python train.py --dataset="telescope images of galaxies (Galaxy Zoo DECaLS)" --encoder_activation="gelu" --encoder_layers=6 --norm_pix_loss=true --decoder_layers=4 --epochs=53.9
Rows from block 2 of the encoder, named by matrix and row number. Rows with one number belong to one neuron. Each number is 500 + 25 x the weight over the matrix's rms, rounded and kept within 0 to 999. All counts start at 0. Numbers have three digits each.
# fc1: MLP up (encoder.blocks.2.mlp.fc1.weight, 384x192), inputs 0-95
# fc2: MLP down (encoder.blocks.2.mlp.fc2.weight, 192x384, transposed), outputs 0-95
fc1.131:491485491495507497482527488528478480496498517496497499525507499501487498474502504519479508493482501498490491504501494469495503521499491490493491495500518519485489509520488491491514504487497510512475493502497528489508487499500526503513468498506493510506494481505508486521514503509522505529
fc2.131:514498494499500497490489499494525516488506478509489502483496494484515501515515509502522474479522483520514504507504516524515490487514509501502518500497498488472505495499509493482490489492560530482463507493484502481508506531484490488522523491512498480528502486481498488481479497485472473508
fc1.132:473462521488525460408512476511440469469535494506508491469489476486527505514498514527493483523503567504502551520510526527480524536510480471507520503487547528521503559527488464438503428485481490516507515523457465457511456482501417505555414472544509507513490450502500490460470511486472494551
fc2.132:473496465522503526531469475520516556519499455517470453510510505507531501539508526485506514518531450521471463438464509503509477441488522470495502535519511526524522501513502491464452514533487514514500456529471462508489519498495507527480491493481502498509531558495525486526485535499474493495
fc1.133:511475510480480487473517487437511485508576522560510512476475472487493523513475543494478483483479493534466518508483503527503491522473469472522487506507506502517501525506497483488478496528477486483547515507515503495515443521531463521531489486486491434544478405513490505499479491494499478556
fc2.133:487470458539530524541480507513493496533485543499476480513463487460494511541555514507487509481508468471487466494507490448485498476499500483527478495523503497494484499524494578493525504481520502518475498493535503522520493441507553517487507531482475527506530514492499480509508508514526492449
fc1.134:488500530479502519490521486443490464508543525501497496483491476495513562510489499533501501511501472537510530509484491549515512523522526482525529509488507484522515496493509474534492503486481472498523511489509465491485485499525490491500520506473482482512482470499540525509518466507532454511
fc2.134:490500491509500470522508558549492461506500509481501561517491483509506464499528448446489510526488499465473469456551515470489449558462474540490476507476507496468498490512499539518529489503499511476463528483507532477489534456488502490506514510518524507501485544498462493511473535499480515475
fc1.135:497500480505516509475495505483521512479515482537503534495491521481510528516521518519497496488488499535508516491487509513510478456489526481463494499503492506517494482497502501489474494483469522479543537514492501473486490481545494504505506513524493485507461456515546537503482497473489485499
fc2.135:490484487476489484479496509492500505510485485508479504501483512491475497514470531484491519521502545502477494496478522474485484475513506480465495542511503510503490497523467461462481505531464471510505486535482477481556505474516491511466452483487533492486522522512515485506516522489497501510
fc1.136:423493507479505474481537478493470504547522507502520492515463476458495519505491515502488531486527532500486529524464505485467520524488505460501535501496492497502504490504491454446501482516457496509509505536505456480536492465517480455497475491475470476511489444529487505506520497491521502539
fc2.136:503510528527482499496491452482515489515513502509481493498533550553511489490479470482492500504529528479495496481489484506496494534481510521479514522509494528462531518500506487504504476501489524496491505490497530506472514512473494493484463482504532484516547509506491490471502498519529486486
fc1.137:517479509476482496500510494508488470541517469531502484474484505474478504497510491522510497513511527502485489518495520532509525495499496460503478482509500498497482465516473487479515477478413481509497532523509489438539469487499467496477498505503509479508490512506487511484509510487517495510
fc2.137:491506497495488489513489516461503509518505497506524482483479471508497505491492497495504506491518496490512499499470510481490461516506488505524493503514501513498507499493496500497486534511468469473520509508506478543462518494526508499491516515478509503485506511499477496496525490481513541498
fc1.138:528487481510512522497532494443526527525497472531495486516460522453518484485519513498491476506517466478537512484471510540503526439471505520477480494484478538507506482522547462522443430502477467508533591528512484515496497482520541463494483501527489505479459449523582532455532483468495475518
fc2.138:431509482503458422493498554486477506508524463513466504505562494468467557502518459500502546440505465499495510437501504479485440544509504484511530497508563486578524552507438482454505562493516488506504435497496481528510462487515490468531569422449571536514478544507504488520518547483494519542
fc1.139:504492520467460492471488454471511444471484455507468508529549521463490539544474516523500533510468487531458476501543508467510561464528506477497467502522515505509443523511440476497509548503493482513533503478469473495537479541489484513438505512502479457523491486502520501535487547512487477478
fc2.139:467502475492549503534533514525471523501484491496506444491515504506470500480496489480494478511490515473513492540491493525473465490500422508447493465475504497491503470500526521501466479506523486481482516532468537504482520485526515495549483493519531534480447512493488507513499487486512541479
fc1.140:509488501472477460436515489472472490484522502512492499500513510489485508514478505505480519503497505504474489485491486496471513498492469520522498502525533507521474483493478475475495512550484504524541497491483503515527475519534456486508446490496519470481477470535507514501485516512506478505
fc2.140:475490506503528505524522517493487487461488526475527509479497487508510493496507475481466508542483501487486504519525479487485503507503507512473491480488503476514498495478500546507499507499504552511467497498480502495472495512471510510504508508496511510504477514529486483500476517514516532470
fc1.141:520475505493514474486549519534472493514485490500497492512476522481492463481495496500467501487467517477498506498495488507467483518486460493475474473493520500488493508506499491492504479504476513493503529519496525489518483502506526508526468505522503518494465494541522509509492505510518518533
fc2.141:483511500515512491502513488522513496475497487474496514495508515488535497506537495500504510474507496514516508496520505503521529476499511500511542516489498457484478504489521488485501484486513546496479505488478522504509517540474490465528505526518510503532500487481499506467478484501479471504
fc1.142:506487488492481497498529502516489490501490491491491524523519468503484486482499499517481475495473481501494490514498490467490494504498483498502470496515515516497478494512502497510474505480504529497493501510498513517497498523495521502482485485503493505493479475514507494493523519498507512529
fc2.142:498518502494489492491491485511521497489506493493488506496494500491507511526497495478517497505536502518490509500512510523508486492520500498490538527506503474458507494468506484487512489500535533490437514500484509475515521527472480478511494496482505498517518515479479478494470500495490482489
fc1.143:534504510497495482485503514467484492502490501486515486488485500520507479478491495523502470503484462493497523546503488464502499495498487524492508503521515522505482499510478517506497517493485498483500516494494505509495498499518529520483487554496472523518498504492510501463507456497531511455
fc2.143:519499515511516511480477508483530531506516512521496487486498506488507471486501495500519491483491482506511504495489509521501494509506526476500491491501482522510518503496488531487497509497537516490450508483492501453535497524466487524469515505487498486525518506498499472508491489495496488482
fc1.144:526490407504393519512499458526521515512491469504469580540525544463575525465547513500474483511472442515504495513544499469476541428467553543461434536567491559510466459503490455504474501475478522477508515551460536499443508514512549472485534509529472514493506533520529539544442524498506493441
fc2.144:494490484435516550487564505498475490514490483517546480517463575492469565456501550490457497532486487491515493516499494502497537541499481472459460489482485490514449441479512506505561505502500481508456476476496500484447500551527451526613399457458578479475492456523441482502483487506530472464
fc1.145:538474525501531473498548519500499484521499484517512475518489507495479447470502494494482468496467491484530511492473487514496468507495473487479472487474519509496520516492511497508503518505487484478510505535516478499509467504495533506531520486520526545493460477513514517502500502513487504559
fc2.145:472503500506490473459489490489516505486510428506484520489532549496507487502519511492507483449504490528512512493495519513521501505496513517481529528505495496477500510508513471474492500499499521474495485516489505483495510546493481481514506503503518487521541509482506496473505483495477494523
fc1.146:477543502506493499515513515536526522484481506486512544539447518515538532498534505512509492525490510519488529479517501492517498505512493500441538529494504458532478486482511505515479474432496516493466492484493512500466506499520489484527473518486485509486500490484515508499483488490511494467
fc2.146:518494492473490487474485513461498507537535463553482480482493490472491491538472510485534513489503512526490535448489535527491473480516491478517479496533495538466531481508483470473497496523570469488469498532488469488515498508501484535468495489488537472501500493482505455475514509509498489513
fc1.147:496497491484458482517475508486514466479490479490495516515522463465520518520500517493488479483529531511498503498497527460521488472483563500481520509486505482506446478504478464468466500430491513528464489533463510445516533555478477478474487517511533503485521520489534504535498540479511511528
fc2.147:449526498512548517527538517524513523511491514503513496508517471504494499475527470488477538514487486480512465522455477525466504477456469454447494485442490473474524476499531504485491509480566505503444519494489495485485536474488555502520482500499482550485483533478519472543496520524493515495
fc1.148:538450467499510486478504510485483471514521514524501500501492497476500514497492516513488488480504530472493502520473486490449485509482515498500476463523500523504465467534473495456508488529470434504518502503449504496552468502493488473499504500503523484506519476529517509503495510505511524501
fc2.148:501495502538499512518514489534503490459476505491524512483508490519527509479540496487482479502519490503492515487491482479495524488480552514480509492491486436451477478504504526482491478477499510506482514513474541538480514457500513483498525542495529526529499527506488507514487503501522493484
fc1.149:502513489504511481538508502562502501510468522499533484468470469497495575499526536488490423502530470478514534502528520526510486508493505509507468489486497459515497476485504536508470468503465490487478496580523508490444476465494564497568504454476534500465448488511494527501499533465443515485
fc2.149:501479476491489488497524484502524475486529512487544565496549486488494503481485504506505548483507492511492506492559498493523529519497501489528507507506485550486506496522503500466497554524494494507482465448482567488527489573497476436525505509525461529519511481475472474487485531500486490520
fc1.150:511494511488410484473494471471526466530562460527463580524538460487531499480481485517503527517459519512449488471484488516494514531500457503523508494549529568507462494509488432505495522506497487510492488468497505471498487568474442530438464449483533523507525522502549489495496507535548480490
fc2.150:553509521512504500495551530497476542461487474509533495464433506504461450435489464466484461495476477492516489504480490542500496493480477505400469481469512524503512465492541523532453493487492509452518504493479491544453507538536515519540504507477533543478472480505514554498501507493514522496
fc1.151:485472492483511468423517525498479494468520536521501486485489480494506482475483478514453587494493500536481488482510486492497474513503467492529461499499570551516534553504499499478498540519467489522498478474455517443538456487528437498513489494536495507527454497530511519559450515505524488488
fc2.151:535469500479495503490529520524475505496478492483502435493509535531466482451468504460458571507465430476479457501517456495503511489484476542464479506491516457515468524500486545524491553528514535543458458461501501534498468570536536487484510515467512484497457502511491523513452520532519480525
fc1.152:452507470488474493489529477527505492539506513548501534515467499474472524462509482520479506494501534527505508503510483496490495512491492519536462512522521541506525545486498472515512514506466513489528443500505543487479493510515527456506511457504511473471481488506500506547473526479493487498
fc2.152:525512520550537534535496475518483542524468510491472447492486499534502477497515464488494539477505465485471459495502465492453512467471499459476476453469505494523515487506523500486513440503534487502495499466524526583493509502507540538502490503512472499478518480510489505519514471505532549509
fc1.153:466497481467479474432497470512497502515550497514461491483484493442496511498499499518500532507518550538477498501478550527481515485517492466478520537518506537494488473541495471445505483506475511523524492511495470451544512537523456455512488487528503450517550515490505474503500539512509485518
fc2.153:531497524533551521489496520500498515486482485509530466452494504529493485495485489500494491516525451510511506499530482496500489491498509526511490482474493498519540509498517538509466505522478502480508489498486516522464493489487499511525523482480541500491476465530484501481503463493507531479
fc1.154:548516525525555515539459468524499502491492561480489465460489404463513506490491499502494473502525524500519525505469481486481446469496510460487483465497517563516512485538507496481435484474487500495517510511471526488557532516481526493464485546527473514479475479497511491491482463469511521465
fc2.154:497502538515514499507499502528490516489444540492539464472488481529509510498514521477480511495463550478498458495465499500476498470478500484485488482447495470504488470519496524497513458482541477478467523546498515497520506471526523543509478508489516486484534536505480524522504479476490532475
fc1.155:511477520507489508503527548516493489524476490509519466499451396481490469453496494523490578487482528502502512528495497496488499513483442513535474486484505476503492491517506472520482498497471499495499547503517452497543487484521528508453486531497502521475460494513507529484519464490517509540
fc2.155:494483486516469483504488483492482478481520491485470545526572560483499549534513510494510529441541511520488508470522506507514521487516546517471543494515522489502480511505496471465487485499511514490547496502468533541508496529481498484510510499531526503499500516486514487473517509507457490548
fc1.156:514449544519547515521532386520487533476480463539490459536545499524497582496504529518475469499498481507534508519477499508473447480470590421478477464483487460504544496524524501488510483486480489447511509566494474510474502561494518510492498517502473488480478466520491534487503477534464524589
fc2.156:519505539501544535508509547486478497475517511501489469469435477524478497440463490477488490466473488496471494558462482488490479538505467439506478483484520468510509538508514529537537487492511484535472526496528486531500494467511495504506484520455549514495519457511445519538496451514532507518
fc1.157:490480501497494499487518489521480488506508511501503497519513506501504497492491497514486498495482512505491499497505488480501501517502499477500497501502510519499498513513480490490516519484493511506487496511493515490506485493510514516500473507491493505504499494501508485518510493507511495515
fc2.157:513498499501506500497490503501521517492497489509484490491498502494514499508513513504518469482513489517502500488510512509515494488512504503510516501485498490476497495499505492482490488499516516494470507489486505494506506526484486497517523495513507478519492490483492496490486506484476482502
fc1.158:506486497481472508516550500513505523470481492526476463501452448457461597474557522556449470523445553533487510534493466457455518451517515458468508505507526467490444472528507480507473447456492471499479551554514452515517513457538451477454457550513483476481470506513508520486517489488507528570
fc2.158:545467520441506498448471520541498525472496496504491473519525528517495501443484580495490541491489528509520472472499513492525492538497496480502502500503500500515490460550526517478542490499503478500485517494511476456503501546475449497528455499458546508515500483491413509472501466531492467505
fc1.159:524491495468465435427517534496478511497513495529481511499460499500465441483485485523511463493464509491468483535489526479473503521490443494463499513532538508523480489543494490469513473518493466521503499492496491513504443485508458471473464484528497465545512489497469452462496543498483520561
fc2.159:514511499531544521545510506495501506478463529486508439460483454498517502511511483507488555496501507483489470510512477481504482493518509463528490473484502462471534475472513510516486494495564518515455520496494452537479516480476482533530491504471577523501509516525494505547497474497514516518
fc1.160:518501501460519495481463506504510471513536494509514567482492536513509480552470470556506493490489534499518538478510524589525530477513526485518549543523493501509516526496463511461511547513492506474531473481510454477481461506498468468515532493492539504503518466484504496442503504469441454471
fc2.160:474494497509553538484469510546519526503541496551452517539535481493497497464499524487503518458489528519528464512464491513498473521472529457497539513452499524492477475530519495458563498489539506538452480489497487434563488507445493454457500484534473490481574504481511438502466500548461489520
fc1.161:522511488483498491499496489495512519484480523529490534510495517507470460503518506482508504498460458513501527429478509502532488453522494469491502518499508508539502502505534504529451475445488497446498541516497541501525449506531530517490508572527467484531479461488519500509500473450458487496
fc2.161:525535496496523564507521477483509545487517586504504486549471535478500506426458435508532576477515465495479478505475504490495511579525560489503476445501506495469501489475512515506507509519552508498507486447510490540457500483524542460495568473471549514519494463503475443541515499568567458516
fc1.162:488488457471498528468495492508513500511511536522485481484507511509488501489470449535494561506540534551490508482518474522550461491561515481564524526507508520514475548522446488511506556504487496474515479482502470479552475498515495489454527487498542509518459472475541514546511462482490476512
fc2.162:492505492483553529541587511497502522477478497496507528559505521461482521535538519501481511502469463522510496492479493469504509508515512468461505486447485437495472438480496516515529505478537514460499508515479428476485481500513527493557536509505493508542540499498467487518459576500466511507