python train.py --encoder_norm="layernorm" --encoder_inner_norm=false --encoder_width=192 --decoder_width=256 --decoder_layers=4 --final_lr_fraction=0.05
Rows from block 2 of the encoder of a small masked image model, named by matrix and row number. Rows with one number belong to one neuron. Each number is 200 + 20 x the weight over its row's rms, rounded and kept within 0 to 999. All counts start at 0.
After each neuron's rows are labels from the 100 images, of 14976, where the neuron reaches its highest value: "strongest on" is what is common among them. Only what is clearly more common there than usual is listed. The data: telescope images of galaxies (Galaxy Zoo DECaLS).
# fc1: MLP up (encoder.blocks.2.mlp.fc1.weight, 384x192), inputs 96-191
# fc2: MLP down (encoder.blocks.2.mlp.fc2.weight, 192x384, transposed), outputs 96-191

fc1.331,210,202,217,175,209,190,184,180,190,231,191,189,205,203,233,188,166,193,219,216,198,219,223,196,237,193,215,258,246,205,213,241,229,171,234,186,245,197,203,200,187,196,202,197,196,189,194,179,199,204,196,200,217,206,177,194,205,175,246,205,210,215,216,186,198,201,196,135,193,203,172,181,224,221,220,234,183,218,178,199,193,213,196,199,217,232,215,162,198,174,194,219,211,211,172,177
fc2.331,216,211,192,189,215,187,199,232,208,200,217,210,176,199,206,169,165,211,196,179,226,217,205,216,195,235,216,208,209,204,188,205,203,185,194,181,176,213,198,181,232,160,202,192,195,198,177,240,195,198,190,202,205,206,196,200,210,215,162,219,199,231,192,160,183,207,172,191,227,204,192,191,175,201,218,203,212,182,204,189,194,222,212,239,205,221,207,192,202,194,186,208,199,174,200,178
strongest on: shape: star or artifact

fc1.297,190,206,191,196,193,214,193,222,193,204,202,187,207,174,222,194,212,202,211,203,172,217,192,205,211,163,256,199,223,182,193,200,212,225,202,183,166,169,202,195,190,184,197,171,225,140,203,185,225,205,203,215,202,209,241,190,204,186,195,203,184,174,204,192,234,194,183,194,235,204,226,191,204,164,222,232,190,253,210,188,207,219,211,208,218,222,200,189,208,195,199,207,202,200,209,223
fc2.297,197,187,221,196,207,200,211,218,165,180,160,219,201,211,216,227,204,205,205,220,176,196,163,178,235,208,195,212,186,212,215,190,214,222,222,232,197,191,218,155,204,254,194,166,198,198,217,200,216,213,197,199,201,198,225,156,185,187,204,189,194,218,169,155,211,226,213,165,189,194,208,203,192,223,212,192,258,190,169,202,173,174,184,194,202,184,213,201,202,196,190,205,184,187,205,197
strongest on: shape: featured or disk; edge-on disk: yes

fc1.213,219,227,195,180,205,185,187,184,210,228,185,193,228,165,218,198,225,200,264,234,216,232,192,207,215,167,164,191,261,182,175,192,201,217,215,195,218,212,191,196,234,197,226,203,215,155,192,190,203,207,179,236,204,198,206,175,239,201,208,187,203,205,195,202,213,216,231,192,198,210,217,212,172,196,207,206,184,201,206,207,214,183,204,200,211,202,187,198,222,187,202,238,189,200,216,204
fc2.213,202,205,183,200,193,202,207,175,218,235,162,191,177,215,194,208,201,166,163,170,200,185,200,214,199,205,219,236,217,220,217,189,198,152,211,260,200,197,227,201,186,212,211,183,182,180,203,228,158,195,190,184,221,202,220,229,208,180,193,205,175,171,175,199,169,184,205,214,217,206,188,210,205,210,220,193,217,230,172,233,222,243,186,181,203,189,208,210,200,243,164,189,266,213,205,227
strongest on: shape: featured or disk

fc1.215,205,189,226,215,225,194,207,203,185,213,174,169,214,215,252,221,211,197,188,203,201,218,179,179,215,209,221,220,253,224,212,215,229,168,209,195,185,211,223,185,189,212,185,188,186,186,214,167,178,187,191,191,202,231,200,191,184,178,230,205,207,200,190,183,180,207,169,198,207,212,180,163,192,218,206,222,245,227,183,219,195,228,180,171,219,208,226,145,213,179,190,206,226,194,187,199
fc2.215,185,196,183,210,193,209,186,229,200,210,174,153,217,198,194,175,231,209,192,188,179,196,191,219,213,194,198,215,188,201,207,190,193,184,210,246,210,183,200,208,190,219,195,155,188,196,195,164,166,210,224,187,229,204,187,193,210,203,204,188,197,210,169,207,145,206,171,220,215,200,162,215,185,192,186,209,193,181,195,213,225,209,204,198,231,181,212,216,217,209,188,222,230,208,190,166
strongest on: shape: star or artifact

fc1.153,209,207,214,226,207,214,208,197,194,192,191,141,200,186,189,232,205,219,201,189,237,180,220,184,245,228,165,204,173,191,167,191,201,230,201,226,216,207,221,180,218,196,200,226,186,229,233,182,234,226,191,194,226,200,206,216,193,198,228,177,193,163,175,213,227,203,205,189,197,231,222,204,225,222,168,176,202,210,186,200,197,214,178,181,205,181,207,204,194,212,158,212,184,171,224,196
fc2.153,194,182,227,203,204,187,188,203,199,193,199,194,248,225,215,165,197,201,197,197,149,189,215,227,195,199,248,203,204,199,207,194,192,190,205,207,223,203,222,193,211,206,196,181,197,181,189,195,158,181,193,204,204,197,185,175,197,217,169,238,202,241,208,202,180,208,178,218,191,159,181,204,139,173,196,190,154,201,194,202,195,199,233,224,158,227,219,199,220,185,226,229,237,210,186,181
strongest on: roundness: round

fc1.165,164,213,212,207,217,189,198,224,204,219,232,180,212,223,236,216,209,191,197,222,198,224,184,171,192,178,220,204,235,209,200,224,206,196,229,174,167,188,202,189,179,173,193,181,199,188,187,171,190,187,226,182,188,226,209,207,186,161,191,212,216,185,210,177,199,201,217,207,221,210,188,176,189,196,184,198,208,220,223,182,187,221,206,208,210,213,227,172,216,192,198,228,213,194,172,226
fc2.165,181,211,197,224,197,201,187,211,201,180,187,196,222,142,196,185,210,219,214,202,203,187,191,212,217,191,207,184,210,181,215,168,203,198,186,233,190,180,208,201,209,227,199,154,235,177,221,192,205,198,195,210,214,209,220,200,224,220,168,174,162,197,203,220,203,179,182,202,185,195,188,198,230,172,196,174,187,194,207,185,209,183,220,200,186,187,202,229,212,210,189,206,193,220,191,177
strongest on: shape: star or artifact

fc1.367,232,202,203,215,215,207,200,216,198,187,190,202,205,163,221,194,186,229,208,184,213,181,194,204,197,219,178,185,211,181,178,163,195,208,200,172,226,179,232,150,189,261,225,163,230,206,224,235,207,217,193,217,214,189,192,204,211,209,233,180,209,213,208,198,238,207,213,191,221,196,229,209,223,222,183,191,175,153,192,230,198,180,215,191,176,188,201,198,213,180,186,204,168,185,153,206
fc2.367,218,208,171,188,197,174,212,167,229,188,179,217,205,219,205,189,182,205,206,170,190,216,209,214,208,208,222,198,218,172,233,211,191,205,195,230,166,189,175,205,197,182,193,222,212,174,187,193,201,196,212,211,184,186,204,189,200,202,187,183,220,189,228,202,183,210,190,222,172,199,221,217,190,148,232,221,185,265,234,219,197,196,211,183,164,195,184,233,249,194,192,204,201,214,243,199
strongest on: edge-on disk: no; spiral arms: yes

fc1.223,187,203,203,224,199,203,197,183,179,193,155,214,193,202,190,236,208,197,197,200,203,195,203,196,220,206,178,186,198,209,202,232,207,223,202,231,207,224,210,200,230,219,207,233,197,208,220,165,210,197,208,209,214,209,209,197,197,211,197,205,199,171,200,224,182,179,211,190,156,215,202,194,202,200,204,174,215,224,184,185,186,152,195,144,215,143,189,175,208,222,196,197,209,192,223,193
fc2.223,177,195,211,214,217,194,200,215,211,213,184,218,200,190,207,199,160,198,206,187,206,195,202,201,172,198,184,168,156,187,180,184,192,179,201,161,208,183,195,173,185,209,197,183,168,195,194,221,208,175,200,197,182,177,189,183,195,222,160,193,217,200,237,212,212,231,223,199,204,211,210,209,157,211,218,192,194,209,177,180,210,201,197,216,186,220,182,195,209,149,227,195,181,211,215,184
strongest on: roundness: round

fc1.207,249,197,198,222,201,173,197,183,166,217,163,215,223,179,207,205,166,206,198,189,189,240,236,201,236,192,162,221,226,190,215,218,198,184,196,196,191,199,204,174,208,222,236,206,189,185,200,191,220,193,199,232,228,198,194,197,227,207,192,217,179,228,210,188,206,214,165,177,216,203,236,196,228,221,216,204,208,182,196,207,219,184,200,223,201,176,164,178,197,185,213,189,227,150,204,201
fc2.207,205,204,211,208,188,198,214,188,226,185,231,214,185,179,219,211,194,206,217,195,199,179,166,205,230,178,172,216,188,200,183,189,210,196,191,205,192,176,223,193,197,224,197,233,181,175,223,203,201,202,162,214,194,203,209,159,158,204,195,196,166,154,188,216,192,201,219,197,190,198,205,192,196,196,220,209,175,193,184,246,204,190,184,191,191,203,207,193,199,183,198,173,156,216,240,187
strongest on: edge-on disk: no; spiral arms: yes; bulge size: small

fc1.72,180,184,202,189,169,201,207,193,162,180,198,188,216,219,228,206,198,179,209,180,202,188,169,206,218,191,220,227,210,220,204,210,212,210,196,182,186,220,213,205,148,200,220,183,225,218,223,174,207,229,195,222,214,211,182,207,187,189,227,223,196,193,173,202,206,190,217,158,201,210,187,194,188,210,180,180,210,193,182,156,217,185,186,216,206,224,235,193,200,213,213,203,194,182,164,213
fc2.72,200,200,208,203,192,219,205,185,193,194,208,192,172,203,200,189,184,179,218,173,172,178,192,219,205,187,210,205,216,172,228,215,199,178,173,149,212,204,217,229,155,164,213,216,162,215,212,221,206,206,184,197,193,196,196,204,178,208,185,238,206,204,245,220,213,173,173,190,209,212,210,206,166,214,219,202,191,204,198,177,208,186,208,242,184,218,214,221,192,211,239,205,172,184,165,194
strongest on: spiral arms: yes

fc1.238,219,204,257,191,220,197,220,183,176,201,166,193,211,217,218,204,159,192,193,219,195,196,192,196,216,224,196,237,200,233,176,217,217,163,222,182,226,207,209,163,217,194,204,196,206,195,199,196,164,189,223,208,233,214,201,200,209,194,234,209,197,213,200,210,160,205,177,161,207,183,158,197,164,232,176,205,235,182,199,189,196,213,170,178,230,175,222,168,205,164,193,204,217,178,174,197
fc2.238,199,206,186,189,205,204,190,243,188,187,216,213,199,211,198,177,219,210,209,176,233,203,186,217,168,234,220,169,217,158,175,220,193,238,197,193,190,217,196,193,208,211,211,207,211,196,188,221,213,185,178,224,205,176,226,177,204,202,152,176,215,232,179,173,236,227,153,225,197,216,227,198,193,140,218,195,207,192,226,194,181,239,229,228,191,202,185,217,178,184,214,194,195,175,217,189
strongest on: shape: featured or disk; edge-on disk: no; bar: no

fc1.161,190,197,226,184,210,163,216,178,201,181,228,218,215,243,214,189,149,212,215,237,194,209,182,165,205,217,208,220,213,197,133,224,207,192,218,123,195,193,189,176,194,181,199,199,219,219,204,191,217,217,222,207,207,220,192,187,192,193,230,234,223,224,198,184,225,230,211,190,194,220,182,173,177,199,207,225,217,235,208,214,195,228,174,197,207,210,222,161,189,165,187,197,186,182,206,188
fc2.161,220,202,195,182,206,186,176,216,175,190,218,201,193,203,173,164,155,204,206,210,168,221,193,195,148,184,205,162,159,193,203,172,196,218,193,225,176,196,175,206,214,216,170,200,201,210,171,211,221,245,211,215,217,214,194,196,203,218,185,191,210,236,179,219,193,221,172,192,183,184,176,198,198,182,196,221,194,179,234,164,198,163,187,209,196,183,220,216,198,185,215,220,198,191,198,175
strongest on: shape: star or artifact

fc1.333,191,174,230,192,240,188,249,170,211,171,220,196,208,230,220,222,197,226,211,214,202,194,181,171,175,218,187,191,170,241,224,193,213,175,211,188,190,208,186,209,208,205,190,232,202,220,216,178,216,226,218,194,195,221,184,181,186,190,235,188,232,172,179,232,174,201,208,221,163,209,172,188,185,225,174,201,202,200,191,215,214,189,173,154,199,201,239,191,209,190,160,189,178,234,229,196
fc2.333,190,207,177,179,204,203,187,188,206,210,256,206,198,194,202,189,197,202,201,213,179,217,204,215,181,182,235,185,204,189,171,187,189,196,190,186,191,168,192,202,199,188,205,209,219,194,190,205,194,191,211,200,209,181,206,217,212,221,178,204,192,234,221,205,186,198,186,216,243,205,199,213,209,152,239,230,146,182,231,199,199,222,224,206,164,206,184,212,212,180,220,198,195,205,219,171
strongest on: shape: featured or disk; edge-on disk: no

fc1.265,183,210,236,231,208,217,184,187,171,163,163,175,202,204,210,245,219,200,204,209,212,182,206,181,219,202,189,200,168,221,215,165,203,215,202,216,205,197,213,216,208,193,199,235,177,202,239,179,242,201,220,198,218,214,223,201,183,252,183,196,190,153,184,234,215,192,197,221,161,194,192,199,177,195,189,173,201,240,206,201,175,168,182,183,199,170,183,184,207,207,167,195,170,191,242,200
fc2.265,162,188,232,236,214,183,224,204,186,179,156,178,234,189,199,181,181,186,180,181,227,190,230,210,180,235,208,220,170,183,178,195,177,178,181,195,191,219,192,194,206,164,195,197,189,210,202,201,209,161,186,198,213,208,194,228,209,256,188,202,215,183,198,208,213,189,179,191,185,199,191,212,178,202,220,191,209,207,192,180,196,231,199,244,188,226,193,199,205,160,179,219,228,201,203,179
strongest on: roundness: round

fc1.70,244,178,217,230,193,214,206,217,173,189,177,192,204,208,219,217,215,220,200,195,213,209,195,182,221,205,226,246,224,204,200,202,211,199,196,220,187,182,245,171,199,218,205,181,180,181,225,203,234,200,188,198,208,214,230,193,192,152,207,210,190,194,162,153,211,242,221,182,228,172,203,191,205,221,183,200,216,194,185,208,193,209,182,194,191,184,184,179,186,215,183,183,201,178,222,246
fc2.70,161,195,204,214,191,205,177,192,201,216,198,220,258,210,169,191,192,196,194,235,201,195,201,203,205,209,221,153,218,192,206,210,194,209,202,191,188,197,210,206,204,174,221,212,200,222,174,155,190,177,205,179,181,224,210,209,211,212,221,203,215,221,267,190,136,197,217,207,208,209,187,191,187,194,163,183,187,225,217,158,179,188,224,225,178,202,210,215,190,220,199,215,190,187,175,223
strongest on: edge-on disk: no

fc1.361,237,218,196,212,221,206,202,216,198,187,181,228,222,183,195,189,203,240,220,216,204,216,222,207,206,213,208,174,221,185,186,220,191,218,217,193,190,207,169,160,234,192,201,216,224,171,183,192,210,192,213,231,219,211,239,171,209,201,210,213,212,202,218,145,199,212,192,190,225,203,216,196,221,159,211,234,208,216,187,180,186,202,215,192,233,210,188,194,197,193,157,217,201,189,186,235
fc2.361,211,172,211,203,210,187,210,180,216,205,178,147,210,218,201,210,201,198,213,162,206,191,185,188,240,212,226,234,218,187,228,195,214,168,205,237,171,170,223,175,192,207,209,203,161,196,223,192,212,208,196,191,216,219,216,164,182,152,208,216,170,186,179,187,188,191,184,201,185,210,220,190,184,175,221,183,209,220,214,197,210,181,194,196,196,171,209,202,210,228,159,187,205,162,200,236
strongest on: shape: featured or disk; edge-on disk: yes

fc1.335,207,237,229,214,213,179,210,195,215,226,186,173,213,196,228,198,200,201,218,227,207,226,232,197,206,209,204,248,245,186,196,216,220,175,210,187,181,193,198,171,238,197,192,230,207,172,172,169,183,179,200,223,196,218,248,212,237,196,177,213,232,190,197,188,212,227,234,219,208,192,198,186,188,218,210,201,214,202,237,197,177,220,202,191,170,206,191,175,224,181,202,209,208,207,194,237
fc2.335,215,222,226,211,215,179,186,214,208,218,192,193,228,181,187,207,205,197,185,171,228,202,225,231,214,230,184,193,236,214,219,194,193,180,184,226,178,206,213,186,207,216,211,169,206,174,165,169,157,190,174,214,226,196,192,204,225,181,202,183,225,229,220,195,211,218,152,206,195,199,204,212,218,206,197,192,206,173,204,224,208,212,178,190,210,135,172,198,182,175,207,193,235,172,183,188
strongest on: shape: star or artifact

fc1.17,182,182,191,183,189,201,198,182,204,173,193,184,227,205,212,207,210,208,201,196,208,196,207,217,195,207,170,166,189,194,189,208,177,212,188,244,241,203,190,207,212,225,210,238,221,211,210,200,240,219,194,202,197,196,181,166,197,223,222,176,195,184,184,275,230,198,171,194,135,218,215,205,195,179,205,211,169,199,222,197,191,187,202,183,197,157,183,198,204,197,197,203,182,201,212,187
fc2.17,210,193,230,203,208,206,212,221,199,184,187,146,146,195,190,216,190,206,199,183,221,197,193,188,214,215,227,223,189,205,200,172,213,204,206,184,217,210,213,177,199,201,220,184,151,194,200,247,202,221,192,208,231,213,215,180,184,173,191,193,188,194,171,197,219,229,213,181,221,197,214,184,143,222,168,181,217,207,207,204,207,206,180,215,211,223,213,199,188,205,181,187,197,191,208,240
strongest on: roundness: round

fc1.5,191,238,222,179,216,196,183,193,221,237,199,170,214,206,218,218,204,176,181,224,222,232,247,196,170,227,205,171,195,218,211,193,186,212,196,210,213,185,170,213,235,198,188,240,196,191,179,175,169,168,244,203,186,219,222,226,216,228,207,179,173,213,180,227,191,182,205,176,181,201,200,178,218,186,196,233,216,197,207,183,163,229,204,165,210,188,171,171,204,173,202,211,243,206,215,170
fc2.5,175,189,212,200,198,203,209,217,202,183,193,197,149,172,197,216,211,215,201,180,209,188,192,195,228,234,193,202,200,220,195,174,192,201,198,214,223,201,218,198,185,212,222,196,208,218,219,270,191,205,200,192,191,183,198,195,193,194,205,196,190,173,200,210,187,191,224,189,173,220,220,200,182,193,185,169,182,167,216,200,221,188,187,206,186,181,181,199,179,230,196,188,179,190,193,225
strongest on: shape: featured or disk; edge-on disk: no; spiral arms: yes